Weights of a small image VAE.
Data: 44167 training examples, 5.4 epochs.
Rows from block 4 of the decoder, named by matrix and row number. Rows with one number belong to one channel. Each number is 128 + 24 x the weight over its row's rms, rounded and kept within 0 to 255. All counts start at 0. Numbers have three digits each. After the name is the row's rms in percent of the matrix's.
# convs0: first 3x3 conv (decoder.decb.1.0.convs.0.weight, 64x64x3x3), inputs 52-63, a 3x3 kernel for each
# convs1: second 3x3 conv (decoder.decb.1.0.convs.1.weight, 64x64x3x3, transposed), outputs 52-63, a 3x3 kernel for each
convs0.3 098:123132140123110123160148144167152101116177167143097144136109129117100125113130145132138141140150174152147152111133157110122122092120119125123105098110103116105105094127123095129147114142144138111119100095062087113127177170168159155147140147134152156177113116166122120123148149152114115139107107124125120123099134111121121104
convs1.3 100:076117100024180095081194125117124162090119125094070099154126159148165146113141122094120126113096085123150124129161127117159142105148152147129168114132116095121120104090143135112135118170120130158134102147118127133112110103106137102101101097064097116117085112093108141134159140147137135155106142143144112120154187128109132141
convs0.4 119:136116131137106128099123126131139117150130126116099115149086121119097129131148131155139158127111157151124138123121144134130146131150155127128112113117103113110117125122138150076130152084142118121130090100111102142115126142120132139124105129113132136163093114144141141108156146121135160151153146113096151149163166071164133130
convs1.4 125:144136163122133137137164129125103135118122150135135128136169129141100118115121152114152137120092097122138128138114082114094110128112149172156168203151123130136137147125144136083133177164150126135120144141138171145140126123109125114117128133103125131132134141147107147168154128119113104127094135136149106117137118105117114106
convs0.5 097:129100116132112106165137101134113110136113106157157163118139147127104115129093090136099107149123115171118115132137126125132120152138145148172159147171141154169126136141142120129146160140155128149183126156161074145149106102102106102098097090090184177168170138147173138145090076074108110085113104106129104145137129157136123150
convs1.5 101:165117117163150111167133128118112113164157103152147104143159153149138147122095097121147116138180130097135117118148147140127149126114139090105113086135121078122128106114129119101103111121126120115156113094158112083126165194163139177176141162164098095096131140105110117109140143164129142155174177167161143159123095155129110138
convs0.6 105:123107137110134174090116146126121156129123194130095130140127122149136132134111134119125140113118128137154129153139122149125085146129110126115105150125115147139119134124140128136135143151148142170097145165133141146156094092074112107097107110115139132128127129131145167174103125108113127110085098093144120117121121129139151124
convs1.6 095:112146125065154157063145120110119111088133109094135131144126125151122136115137137119127116130154142132156154156141127153141143141138146112144125140146104178154136158134115103121139096131149094079096144101136138102111155181186162163140145139145088069087115118125131095115144125121129147164139110154167114125140115118127134146
convs0.7 094:146136099128142116128139145153153139161115165091090083082134145114164146106115107103121133134146141123144138121129129122136139122120133112118122115120136116126133115128127142162137121116104126108056114115080101091100099131132127139130123128124105167139141185150101117100118144126119129117105121143099118146125154172115142139
convs1.7 089:117113088113151115096107110148121107160114146088066092134162135160171170129113125145135105150109096168121113124113118117125142128147103129119133094100105116135132108104086162161126158156127140164176132156158128146138105093100092105104097128116089118152127118135175146149153142161109095117089114140128106118126119152075073115
convs0.8 102:145163127129167146117151103084165129102184080084115100103118070114110092111120104178137102180146113126113105162141117141127123124110108120122130122136139131151135118159127154167139145141149144130147148089141129158122101097115117116133150142169110096105105129129103131145105096103115103109126133117130120114112144111136120118
convs1.8 111:146114079142108145147141137133148131145159137169146118116122130129148164149128142128105153105125183100095162163163154144162145129114145153126097122117112157121127101088102097087109106110137129115113130120133099147135133132124158147144142126152122108119108102102134112092135165156126135111099144159157169168138162194138145123
convs0.9 107:110113108098102112114115139103089096096096076133177133142140123136144130115130112133120157152141179136128151149110117146120133143109133104101112135144150161170162141144125139135130125101101150130104119129113140163126112120117131142137119114101142115106117103086111115085139108110163142133131125109126106120129139139137128144
convs1.9 091:175132204128136123129113166148156086167121155195192138119112141128080112107105112112157118073133132071136142085073099108111133097110144120108113125116143134115113137146148101099164109130158103142159143154172127166178144138115125133120141142116128126154150122125143110133113148105116158104141141090120123127118140143135113113
convs0.10 104:106128132157147153145128129139148140155170155148199177114076067129098083122097088159127149151117149155142173095101103090112117084104108147162146147166151120143140151127124155135127138108101086108105094125123091103109148167161154167160133144143165157153142122130129116113131123121126103117130108115155123130147120117134131098
convs1.10 108:134153159136141144113120127072086089096086099096091114107121138102108133106121135131146139111097125142123138129112135121111145183181183113079074086085071077103097096111130051058100103103107127150137142167159176163161098086106082083115109106128132127108136115114132113107139108115148115125126099110106099102146124121133112127
convs0.11 092:101196112129220138120207142106145124133142129121120132122115135107098114095086105139100108135105109157120124145138124136115123128117131112104096117129106117125113131142155127132145112126135083142125095176104067160089148147166136130147125113128165156162153129173143118169159189172141157148116142133101145141128156137117144132
convs1.11 077:098096155097108164078106139120127120129152137167152144130124117130118122136104109154132113153148115165167120136163139164155141164142133152138155129142167134122169113126099080126099079122096161159164150187162138168145112105085106108105109090098106129110120120105111112110129113121104092102089086084121124180129126174117123148
convs0.12 099:112085112135160169124133144098128103125152127139164164149147119154126096149121093137127137134125126117107116131116115118101104135108118109120125140154154144162149137159157126128115112092087116133089130144151133138136105131119138161138132147132134157144140160127134139121092108137132165179121140143100123110152166116156132117
convs1.12 099:139130132132109110136137141090100124117136141121144157116112144125077107135099127137152143145157148161172156149152113163124128117099121137132141142161160148142135116132124127151141094124105130118106150146147120118135140156128111125128136118116153153149183169147137128121147158130115170134115133121152146147177160142143141135
convs0.13 094:133110119097120163093147169131171145119131129109118120135126129128117115130123125143158116127139099111139126119142160117139156120130130120139152103114135104124128150157123154150117160118089157122167165120186167150183175163148165153140174162157114109096121123105131116116138105116145108112154119109118106154108073107119096117
convs1.13 080:139138142114118159157145178087087135080074108084090108135168152154152151140137137165155104140161134155127132112130151120113123131155138175140119140125127118135119150118124135096127124126158119122130121127124127147106141135120135144125131142111110116130113110118088096104161182130143150115137127130138155129136149126108143082
convs0.14 107:115103106085124118131129110111183142135081121123159134135143138111143135168169128110127143110132130121174152141123128132128135152139152142157152155154145092088092134132115147162119141175142144158139119172186167084106130123117126128105134139123098104113125133106121136103105122125103143115127131111128147121142099107126102180
convs1.14 117:123146155159117122141142185122135138124136140139153121143139101135139133126150110111135092116120137095149142114115123089084090115127128115138119108133105137139144127156121130132132140128149084129101160162139084092130115111118122148112099108106122145124126134150124098135125114126107171127118096100109113134137142144128139134
convs0.15 109:180153119168137087145106102150133116173115134157121116101081092122123114129116098147146109130109074135112069122140168113120140119113140147145156114108118111114117085093132121126136129124123143124145136145135144123125139112144125094130133115153093107156103111157132134192123064100109067083135090106115140150115120109120128115
convs1.15 101:163133125141120106133126150138142110162161136174170122153147172144133157130149158150120139146102156124122158134129151149122129130113123133110119112103146107088151088106129107124149094110124109102079073093118088096098176139160135118161141123156077107095091111072077078071177155121140161163186177142126108132114117122140126133
convs0.16 103:171160069159215112127179116130180144089169187170205177135153122119145141118135134146128129130118128138137147132125097133137110135128116127120115130121120151138133112126078111144102108151118083117113106162169128156121104094111124120130109113118105137125102155158102146146128128125133134129131134128104127153116147171103121123
convs1.16 098:132107081125126117101071066103139123113140117123154142146128115150105106143108107099154108115152132121130103176147136190155143154178168118150140141142148103101117098150130101152145135148176134134133119142133131124135154152096122149129108144119159148165194161170152122139103086114096126126136155145130143175110116145117136132
convs0.17 106:086064068161127161164124178153188156097107099052117066126141112127137122136153149134111173134119152100090141174152152170143165148109149128131116140132120133135116120140164132159140133147116117139088121126095117105062134113137134104133113107141152134145144123140116117154129124160157117163126125146133117103126142145147113122
convs1.17 100:141121179152114159147153135129155139128180178100135138103131123071105080105107073119120147112106179121130153110115115104126147142155144124094098116107106111119155110122111093110098142097069160117154144163154120137125156128125137122142131116101109143138142134151165131126152122151131100117112134102087131154138136155127138161
convs0.18 093:079102107105109107085111120170154156170173156152152147124122122150165166142170166115121116119155167124156173156142138164136133166139113144129109131119100130112100107106108132107150144110129142122162140123134094096123158150124124127106117131096127091105134143155120134133143127107137122110158145129079098104102118110103116154
convs1.18 094:121170151091122129116144146115109089111102079131097092160136097141130092109106069163113095153109088120090075150113130170134137215192181161176174132121110137112099153139143120152137102136139127146121138129119153139130174157141150147139127121109109118129085115112101118121122100106110097112122117140175143113184152146142131122
convs0.19 110:103112117138170187109143158154163122154145129123138068106121142122148168144164187148123125135127129094107127113113101123123120153154135107119131109138141115133142115120112080117107076120123103086131129133169100118135157153143147149145148144152141110107144119128138124149135149134138147144110138128147091139133077146139118166
convs1.19 099:115088154141058160121061131125119123141101140137133128076116106083131115074117120119134102109144109091124121123097131126146137151141124103109153140125159174139196142161179122142177138121154150111155153128158138102128122121112096111098106131123095101135111139160098135125109146118102127132106130120120111144134123150150139129
convs0.20 098:139128124098098128112111130073128134101161175097142132123151157112108128118088080129125156117126167132108130151143121163149147173167165128131129122130130116125119130105095139101104161113132129179091147148085162178102113120132109122134113121130111107147122127180151137169134161153122147139110127131138160124112132110122116099
convs1.20 086:115143136138157147132142133111129151106124169127120151125138151146151172107117150155132103149175108135154112138102103131088078126079100166136157140130127139121122139140129134153110148170140099108115121112111141159131130151134105143130083148124112130126083084101123128145128111116100087060131116097134114136149144127132107102
convs0.21 111:135080151127088130112098149138124111163118107178123106106134125128142126100109094141153147131145134130151148142150125151146128130127126162150125158146122133133103121138129163165135132114091213166140204165119142124101124143105140147113092104084188167097160152086149134077212145167165151141143100101123128118157176120144141076
convs1.21 086:131151122121156156094084120114100110102115086128124115121136121137146138146153144097127127102103062124123123111141122137139109136140131167154149167165147146146143139160114137139116105117101122140131156173168148137152157167151155162135183160137158139138185191161191209198166150128159142112130120134122120103131148125143145125
convs0.22 106:127115125114167150122156154134119140146127163164141129118152221121150209108127159115132133116119134111112127155168159144158149136145127118106093120101092107106102110129114111138148103131128127100123133156126122153114137156179127142177092125155129179179132192199135165157133142130125138125127124134137119125131115156126102155
convs1.22 099:059158106049168109058168125123174161110166142113153136114138140100140163097110159128124155139098117164121107112100099095100095110104109166147129188153126148101106126138125131157141107139106149145088178157110172159122147116088154132094163136118104116099124138096139141101145144155090121139100113119144139130148152164114134155
convs0.23 098:121105090120245111118206128127072156135143152132158103097133112109151108129151118107119114107157110133146161110149125094121118106120114139129151140137166119137129166141143106152111126139102149160145142083131111110126134141140116132120124124117114154147090142103112113140112140125129138107125156126133119101124118138118140094
convs1.23 126:132158104107126086143170159140082122168138118149169149148174129144166117135125118140132145129119166167162157130113156144135142134114132130137099130135116109095119098135152087190112135127117147163120128122105159127152142139133117116117128153123135141149115140150108142132147131175090127165086089075142123119184105143147106162
convs0.24 093:142112127157125156165120135135135112134120146094091163109086140116094128122103118129123119135116141148117125151133167136116159140139156108117134121122146131135157136142158141104155141119182139126122106142092095146085148161165158168171182185184163160174162164189170142151147132162153166178152171180101137112133128105120121143
convs1.24 105:060123125060117143112175138057089122062088127103109153121104142081096135081101155135105105158118101142120082135128127133092086119106133147133135147129115129123123139122105130127118136163129146166141109141115124157109108086097125072110119096115131131127133131125104105108096086108090090128104111124147162162106161148133176109
convs0.25 087:124140150165151147145123148152135098148102086170139138143149112158177139165163128093126111112133122108117102071093089104121111110101079117137130126137127133130128099104077147144115130129093114101104090104098102104132136142142143151141136127119088099096134122109145132108134151128175164145174174153144143135152137131153151151
convs1.25 091:114110108119118101117123104160134120159147136181150122105152159092109097126127098141143146152147150182168152129150152157157151133156174103118089128131082099115098129115139108110138167139152142172160111155147120127138164153152140115136114100147127116122139119116102098122152146120153159152176182149103114114100113109114127109
convs0.26 096:125159166101130156106108166099134120107123128156139150115096105118108116092100099108114134088079133102073110145145162145127132130126132119119139089095116085081104099128153148138178153161177090102143107099098118087134109097094117099098123106099169152177127117157136110107123127122123106103136106088132113096156122104141095132
convs1.26 104:115123112076143115074111099128143147116158153088112125110096132145120141103107121134157160168129119162130110122136135120129129140158159116099104117121120113102113108089128119065118140120148130125159133142167149152156129129130135125144103096095117103093109082083108094108133120115172131112168176159129135165163161164175157131
convs0.27 105:115126167094102135115128148150113154106067133132080125164159160142128125131109102126149130098115097095090079125119121125104103130118117114105123108099105119107113123131095138143113150150118112074114093078113116108148157136122113094092117097104169167150147145138151144134151150165136118146134116145149131145117115121141138131
convs1.27 100:129151167125136167144151171146150141158153165147148132120147140104133127101118116139135097140137099130129100136120145139139131162156145143132122119126113126099106119120095125132096148143114096111121117123140128124149150156133137140108125131103113118105118122107098096087127099070109092084122109091117154139116151149119127145
convs0.28 095:104115130134088114145127133133132135176144114146137118129166165137168156100118117115131168116123161142127146139141135161156126167153144126140148144147141140141154117119133136132142167163145110165150068100118121087100095098090102106099086093089108109113128114093075074056104101098109115111118125109072099124099120144132131148
convs1.28 088:116126153102123177107117154099086098108116130080105119171144087191168131164154130084083075119104067132124122097098130120123128133099087093109135127130162127125149113134144117130153124110148124136140119139150103132133115142127100137143104134139136174171128192174143192172142130113158132125157167168103111121125140145132126138
convs0.29 089:141139135123123100138145112148150123147158119119117106133144151119138146121136130120138149101126124101116102147143132148166144144160133112118113119126124112131110136149103108161132125193161159130132169129147159144133133145146124130126129125116185176176153174174133150143134136129130116148129117099174139132151116153124130164
convs1.29 093:120116107114093123144139132167124125154107090129105093113129109116122105111124124163137116123067116130100113099096104110129108140121122142150159111140126165145115169140145113103131150137142111143149120119137106115134134099120143130108126102112120139116129120116118110096103109143098132140101140133135125120112099139137117107
convs0.30 090:130133129123133106102159104126091098093148145103113122112110131126138151122139128148133099126143135117127115095124115084149147098163143132140140114121121104116120180138134143116171109143177131155204162135091139146114154149148133144157134139151093091068108155113081109091104117146118126141126125158144111108155134155115133197
convs1.30 106:104184119120144103153126106099088114127157116136150123165114139099135161108115142171158120143145160167133130138177152122140101105128108123132138140122120155129127121110110079110106139118150109108076121074070141116124160144127149142142129138131161171136135195137143150138134147178118115133116104089135119121095046102127109120
convs0.31 101:132101123134155165117115122124156118103112084152154136107136130119122113124120116141143125158149139152142129146145136150134134145111096123135131127148136109142126160158126135125103142136112112095119138093148122116109147155161135138151151137145142145140121092131146114157103121134138120108125118101164117135152118140136100133
convs1.31 096:115151155118142208102147169093083104111126119110094129109149125114151135104163100115090138115141135109117140123138145142133124132126117088109138117133159160111116131119143115111099127101098117126138107106160123110130117124097115109101110112105116144178130148174107133137148126094150146122139156092141126122146119091130110086
convs0.32 100:100154119115160067127195120119091038090163116115102086115125158128160164115123130111148144102131140141129120152155156157151137143146124122121149144124138152135150134154146123134130150130106102120133108113119121120137138145127130113104126121100103131106100141123131114093119156149108132105112123082120104128143104155139110139
convs1.32 109:151094140122159127154123145140184128192192112137188126167120144103157122128118107096113137126136103111127119097121092106138123108115098110117142113101127136111124122105143115143131089115135116151146147109127173122123165131141169117144141149145170130154114140129114119146154147161128085160109104107159137161149137172153123158
convs0.33 086:109120109117133114111123119130122116123137113123156146131150119125163129125157134130148180134157164107145141182182161201205183222209185131154148146161147141148128161145142163176137151157123128145125135127134106103124098095068123117074107106071168136126191162138189174169073085081111109098126133113100118112114145140117140127
convs1.33 103:129140158130142117106113096111079083124082118141126128121127131125131154129130133117126071102126086087076059133096090128094084140119127127134136133128110107108086142151128136123144132123159109143137115162132116137140133126125123123125101112105159174169130138145122115122157160142157176147172159179123099117129134125128153149
convs0.34 091:144137144121114098109133123123186155153128141145120115105092110120120143145136152132139113129128111122131110142143134135149139131144158114150154119146140096127121124116124113106119125124139137138121125124187137137161109103124119102131137129146095102107101116126130147139098115112089089092090086088116137117133163099105128101
convs1.34 082:116130066114148085087116116095086106157111153146115107145146132132122136122110128130105101097117086093113145116141139148138113135141099127140137111084118131137128097103132158142140126149162084086087134126116078097085163172138123158127130160150093100102120106104149124105137154146116175149144142187125115103132131112147132103
convs0.35 093:164097111144119116162119106161162121170101106150135099133142142132136139115121107139139140125150160134158169146134124133126125148130125050081089092127120128164147141145154127118119124104114113098102091122127102135161122151149126156162126143151149144134135130135126120124115098100117104094129126132128145151134122133148164159
convs1.35 085:140122103157125128140089147177143120139108088153145120120141127130144117100106090110114111102110113127132135134142112122102093102094099083092113115135149140152164131117085158144115110133157108091113116094095139138139129102094150127127134131145097110124091108120113109099120115093166189156186197151144118121128107118130117127
convs0.36 100:117153121123134135153147119054086106187202155075138119089115120108121144110097120097100104130142113113127117151141128158157123159153124128144162120126138130132151151144096101127087108120106130167179148113169169131151161158123140156128130139125124119101163157116110131116134130146124113139127108123133115140134134158109106130
convs1.36 095:155114141100091135104083113177161159157159131141150143115124137141113178155125193151105144128080087162128135120097095143133132137100096163108135124084134122114128152116125118136138172158145117122145070118125078118143121123111119097124115093131144147140162153128163185124120104117112119110095100114120168194120142212126160193
convs0.37 094:098098123117123137078118107155178147142119128148140138121131118089108117105128136158143137137142122117135123153122107126106104117121105121106084117092083111093090188171138153157127156138129140129078158147151152115116147158142143163164129138151191153148110124110057098094147166137142157133117142132141145151123133146169147165
convs1.37 086:118110135113141177118140145147133125134133138103107085126133108128132155106121124103101079127120130103106087160159144140135126146155130143106149119083168141107168139114115092097109076090111162146120140125130120134122144143141127128131106103144139138155106111118131134146107093083082099061136122127085090090066113137089107127
convs0.38 101:122160132114124131132130121124145113133151113077126126132103123148121123134111120128131089150152100141141113127130150160159158184172166124117132125106119145127142128137128126134119133150117156123175144114149160118150161156141174152132135110104109141122152166125137140120091090116081093117108115130150115130131117121133129154
convs1.38 080:123141092092158108069127094152131137166164175172164184128125149131130170132148171110129096119098084101072083120114101132129089118140111092111148103095132103089123149137126144114124125116131119103114128089119115113136148146134142127124130102103127151159115132111140138129148127150138120125176167163110112116117107111093093099
convs0.39 108:137132101145153160140089114181105108112175124145102125117147132154153124115117123128153100133172138132126126115149131123134119133129106138153148138141136149152131113134128121137144133146125117093135174176118120139151116124123125133145131123137134161103138154132123068115110109120131103106132101122138138122111111161127140126
convs1.39 143:137123105117135098129115113116098134178141109162130104150116124110130157124126130102088152137109137145110145107101109138123114130120120136144121145139140134123106113108148114112125118146139152137119149149086164136119132125102120115128111125106175140154146155135130109125166187158135136144097149114139151120156144144144134143
convs0.40 111:193119153144114112134140152117066153168112177129102167132137166143155169154140166090104092133150135135144117153129118117114112134108084108132120097109122113145126113100119113138159122138145170195158127132112121140111105100092109105103124112114096107110131140145124095146144126123126111097128105148144181086119162123080181127
convs1.40 124:079186099106182099071105051123097104168154157131179120129103109104100143153120113075119117110137110157147162115113133149143166133119101104136140089132156122128154118120133120144119122128165117134111139101094114132102154163150148174148155143113159137131107137126115128144142136165138128132125141135133153161119121121088113101
convs0.41 098:207120132130088121180145116132085150139151115102111116114119116110108111151134134116120114121145118141138106142138127122121128138142135140113122135113122132122099148138114126127095165143118162126117181057093160144098156155141144139140174155144158136135147173168155157166142139159126130155143132153101126131104135128112128117
convs1.41 103:150151136163120190177168161149132156101135138114117135122097079108130092137152160106115146107137147116121147129133162109119151122118146139133067117125115161150124133117125158161129144135132174143133160100151129117121101105071106111055134146123123111111138142119114144125123144156128152139129107148130119102114117135129139150
convs0.42 085:140101132164129121161121145126102092151146145184115135135151130141153114124158130111157090070139101078127122134146144157130110156149131098100116088106115099094125116149158158155151143138138154111191116164124096158148128144133128133134118138129156196127137160120135150134135135124142167125130146127108133128155190148151144108
convs1.42 082:139135119127124108149141104165133162155090141156096116081112121119139112154133134108151168122133129103124134156134125151148128142151147145119142145117134162146148158146160143094110147111097113116145102136140095103127136116070103104112153144125129107119128153130116165130158121110133098132126145193121121109092099109101099101
convs0.43 103:124151147114138146124115103113118100134160122150138131115093081117081065145147115110129118116122109124135126139125117128125121151145137127123120120131135118131141181127130157111129166134138106141113100135104108133134168141121154120086165135093142100057130076055173123107110108110121112106135129126157140114133132106128118094
convs1.43 095:138142160136140151139128141151138131141133121186145168114171153051100142094146152110113125106106134134144142134176149116120134112087129145104148127128112081113095122124098133106111117142091091111126084105110160123133111119112093130098099088121104109108139109122126116135134115127147151144086131115139128150096082134121096119
convs0.44 102:152133136188162149157124123126148140155189161124117112126099126135132151119120142091082094116110110125107108126144178092128180102135178120111108132116116118110105159117121138110100131104121135148155158106096132123112148158131150157127148158129117124134176187170141141146139143095158161095144147110112149136102118120116128135
convs1.44 111:132135117096108138120116149130087134113123106118109117108121099109115104126118087169190163152169137148179163130138144114093119126120142171168139173152140156141142147149151138157164142162144125120135126131145114135156135153121125108108096105128130144134105131139108120134170134149136105145104109156144127137166142177128129174
convs0.45 101:135087121134100153131109127099115130150145116133151123116108135091099126073076101127115152137127144109098117146133138116111112131131126118123139135120139136128158157127139136136143131141151070096091085070110114087095135129116129125102130122112133142166134152142138158154166184193125157143104099118150150116111105112104128152
convs1.45 092:125144119116087123126110122113106114111121090117124118155185138149157180143125156100156144149168143146120108119149162136138174141135159117109137115131153121136111099137151126141158126143151132132124162157130133149133125130101157145153150138175121137128097131128121131144140174186152126134129100139129124129146134153121124101
convs0.46 108:125115148150134119132144128129128134129105111150144139116139125100133150123139137119129111153141105117117097110137116111155124114132110116109121131121141119126147115159161098153136085124117176113141141093132135106109121131130137147133132139138101152129112191135115203156136109123130109135136116169126123129140131127135112121
convs1.46 132:121108129150191134090103166152206053128095142145178097106131180117110135131147161189133113122116146141115154161120124133143110115117099149130095116111127105096100161117123113153152111134136086154109172132138134156125122093112131143115120117117143138163118119125118116125117151118083138133137148135130128094098139140136102107
convs0.47 099:127148115133118138109136164089091070086052090145137158122158135102145154117145159163152155150120137156142137116143149137149151148151147142125118139123114127110103111112110130140137113131134165168147162147142125127117107121121115125131107126148133128109155146140163163172120141130140129165134151143109115177132117167133125158
convs1.47 077:157103199132087167142110105121140116174180159202173157136173129119138101116104090118132119121119140125114126137092137142131162109099132114140131104162124081112099160145161124118126140138155133133123128132099142139106153145137141122133142133131135117148113110141129133134115088104092080094106120111103103137062075101086089112
convs0.48 101:100144118147152134115123136186194147136093176172125136133144139103100107111095111143112134118098120116093106128133128130127117132133132124143117150141111177150131133116111112119118096113115131142069098236106137191163124129111117146118104154137142113116133095102124106096106109086105108088112131105121145134124130117109098129
convs1.48 113:142141129087146123120117144117136110086109064080100075118166135175161153148144103130166136096165128093151128098128145136156134146152107126115132143161172143182167124165137092152125095150142141080120107101085112117119140145117146172139134178157134141141129164142093121109128132131134132169151129139134121134127129136139115133
convs0.49 094:096101104101142132121117149103116120134167172096117101116136145137122131150138131089135112086094088104104126125159125144152114151135108113107107121115112128128130099138139121181151154174136164099123165134119153154161070083094112099104145135126072105081102091104155123118123108125133120119167162162161138159131140163136139110
convs1.49 105:161133106149191163153164132146141139113104143122151144130124121151114104109097125102139139113132150099093157128130116117104116096106138117149149116158133123132117129133142135160154097123125108107097115120088115074076127117114145129144150153164124129134168161155143148130161140139095060137114108131122093084147119123120055105
convs0.50 102:130109115105092180149126133070082083123127137130117118152147152107119135088098116103128158081112139105129147148124134152139141136133139102102121098114136095103116107122109124134124141157156107095087115120148121138074129126120116129123110119112151120127160155141159179155164171135121150141144174131111134140136159138144130139
convs1.50 097:130108113137127168134130135134151133135145152137154140135170174117100173086136169111128081139126120127110130168144131115091130109102142143145136136127125149129118103100104088105143114148154113115134162125155143121141153137141165186162164184149104119124106106120114123158129126133133137139123133108097104102090103116126101101
convs0.51 090:142158170146136156148147130135153094136123098123136096123122117138142133165156132201153120196141110184142118104105109094094111148136142126140135143144140136135130165126134120110145129128151115122129107106132124111134127133113105097089105091089189187174190180160206186173119134133161159144144122116143122148128111147146142157
convs1.51 085:111096129129112146117124162095091090104090087119117113093151122118163137125139132140129100188166121175175144133119141168132129201169152133150121158164107166126106144158132152181137120149148136144145131089114114083091161165139163160137122138142100100118075082073084101072159116117149133137164137150118127167124135178101124166
convs0.52 111:138142137121114105131141111143110094114130111149109125112114120120122124113131123122152133125148121104137118121123125109105110107105112115129135111112125112119122122154128125155117099147115144113119127119108120106130127135115140148118141158137108124096116142101121156120131147152118116129136138148124128131124140135120133145
convs1.52 132:137154144085134132151132138126131178185148129112115156160125150100117145129111139128145137157131135142129140153128131130113121135154140134143152135132138115103140119162144086106136135140148147109135077070109161111135140147130141143125116136133129130131131141146155153143144127117139097111149125125088119130106103135108103138
convs0.53 096:104114101129138117165142149122144174125137161087075094139121112156134103129110086092127084118149117126144114122109100144130117161156139130107108117098108117099114105140122111147142102142127136121149163132108146146117093088098101090107108106107130126115155123124147117100158138151184170179178163185154115086135101111130127102
convs1.53 088:105109064138156064149155128118149136126140123127109112099139130155184141174158111115111140137140136118124151124117113145115130140110127140145154106147143146180167138139156138108129116119135102139143075109103087095091151164138153164145129165143151134166138132141134100116111076103098053066122107091095103092121107124129131147
convs0.54 112:126147106089115083113149146119177079136180094139158089126133123134134127128140124128121131145135138141137118108110113116122117124121126119130130112111127115111123136128123151128140128125127124112109092093102111087132124117139122119130125109120124133137118122114119124118141113120159135134158129139135083150133077129156080143
convs1.54 115:130090166129124147177105171124147120110124104132138102103131080143118104156096141136134155123127136133133140146164155143134148132137121158130166158105158106099114118164135129143140132134159116149160079175135072158116114092106116113110117114110132150119127143127118119126113073082120084044125106079123129136156161135135178144
convs0.55 107:121144145175139130170130145145091120129114156101064096094097095096107084085092080114123099124120125141136110157148159170146138165161160134103099136113096164127123153146160142107105163146138153115133162137118149091115145150145155156139149144131142152140150128125146130121136140105136117123161138126152133134148133141153153139
convs1.55 087:082078106126140123106131118102127109115115127132129125126138155133162151131153156119138174146147176132136154112129129113136118101154116124126145135136153123118145138134117137151124151163149106121110066112093091093093123124116137127134125126127117099117111119103113126112149165141147175152128153153119097109118110100090072099
convs0.56 102:117107170115104148133127138118114135122159132115122116135119116121107115116107131133106130120119124148137144144108113149113139149126154127141129127132124113125120127136144131167151125144127126137099110100123126132115126115113124117102141143126125093108131132126128135114132138151133134134129128127108125138104135140115145123
convs1.56 104:120166190104100129104159106133091126159185152104095130145168089080107118145130108115108136161136131139099137136106096112091095134126137123141138081138156107121104087094142126114143122116146125146134121111113151137128127143120146125122123127125117098131138129189146129147140115101122122108122142101097113133110123138123165139
convs0.57 086:127153109114127121129123107121101121123132125083141153119146098167157112158126086112088058142117078128107082101129139133161161129135154131096092116093091118102100101131109134190139134148108091115139117079128112098120125123101139148110150143116152162120192205150138164153172146134153145146138157152147084124142109145123109106
convs1.57 110:133156140150150121134144111129128142122149162120134145120133094100107136114130138128145116112100087098106098125090116118139136149164141136150114126140128133137101135129121121119111138129119121172188126156159129147139130113084119128104117138113140125119148149141122136109095111119072115109083114125097133155122125145093101131
convs0.58 104:124128130080122140124132129171122123142104143144104120140127123154137111139150144119098104141107105129111125144124106170141112175168158119121137114113133109106124126110152125109148159164154132142130105150083114097149133136143108118124112124126100109109127104110134131141146137133136141123124132163170093123129100151120143126
convs1.58 097:106113159089109117107125150156139110134125119104102126103122127132139125153144138140112141143134112165168123106108098083118084154159089141141161071092126081138144122109121143126122100080120121138135086139116099080082165145124128136127122127135135125126131140153167137146109084090118113092098100082150129159132120097130171105
convs0.59 091:100180150061147124082173141091104085127152125053103088119139128136144123138138102120140138122145145130152144089105108096105102108106090113159146149184162145169137103114095134137116144134110106144133129169163116167156125132121133137117141121097099120104147154125147139101148133160141143142150153149121113149126132145109114117
convs1.59 085:133107134125111145139118129143131130138116114145112133116110099135114081137129075128154171125142150117130134148153126167150102147111097061074096099114113115125133131161161128114113119106117115140139137142136141143123108100099101085082099091107130132145108110127109109129109077077139124116183161129101095079113105085125109101
convs0.60 102:135106126199135136145102112125110140087107136154123167182106127174137113153131112156149164130113130151116122117105097121117100099126117120141141140143159097105129151130119117094099096117102119150133145188141136084131109122104116138120117145125134142137141155145132155137152114102143113125148131115112161087123158091095122084
convs1.60 098:117173107079167067134153096145114165144100150118127145117123115081102108104115150085183121092143133117134140142138116158132133156106082145149151108093129090094106157138129125139149139112135169107135101113139088107088122152131122130134125101118131143128127125132126105119121103117137101143121122130131163131106121100078124092
convs0.61 103:137161116113146131147138144100127112175180162158149154139146179116115139103112134111123129104113118078087106164166147146147149134139153145140128148148138138134122143141100140140112110101096130114168112091132146123122128120112129136124155149140134158126143163138145140122171152146165133119179153138118142138133167125102136119
convs1.61 090:104146128125139098082140073124103123118149090113108099145149111149155164140091086148143151145144121127156127102124120110116117104095112163104104158101109159115101142117179156115124168147138119139155122148156146163163136148146157133154140136156133148138109102117144155124122120134138142107135130122065102110117115110099121139
convs0.62 104:125132119148136153130145136116112136136117147119144132132111091117105102114108132173157155149125128167165161142127139127112117142146158159162150153154150123124131138130179132113156108119166099114099139142142157115123122116124114113120127131137135097119114076108133134151133136095112101095127132100137105089156124101107104100
convs1.62 092:140155140122134143150158133122138124195181160204189166151137112102101104115134131114149120108120130117124100161104144111114163143151161105109104133137142125128140099119136104125124131115106108108121149155151138164139134139122103125117108127128159158142167158153141132130135134147144144139107136125134122139163126139175166162
convs0.63 100:138135124113115110110108106132154120123128116126128121108107116120122137118128141108095140089093120112103117074095111122150141166177153128138129157144143164164142083100127114137175178208212105151102136170143138146158086095104118118138163155158063097124123165177160186216154132152146124126131103120115115134102095155128139186
convs1.63 087:154168152112129114128150129126132102093126113093116101161163138115093113142119140117099134123110114130100115117131127102094070110095088147147144153125142133094125093085092115116147146151188120102123105106117112117117158136138150117130139112131060101095107160144093137113130123140108116155129127179134135169099117150099146161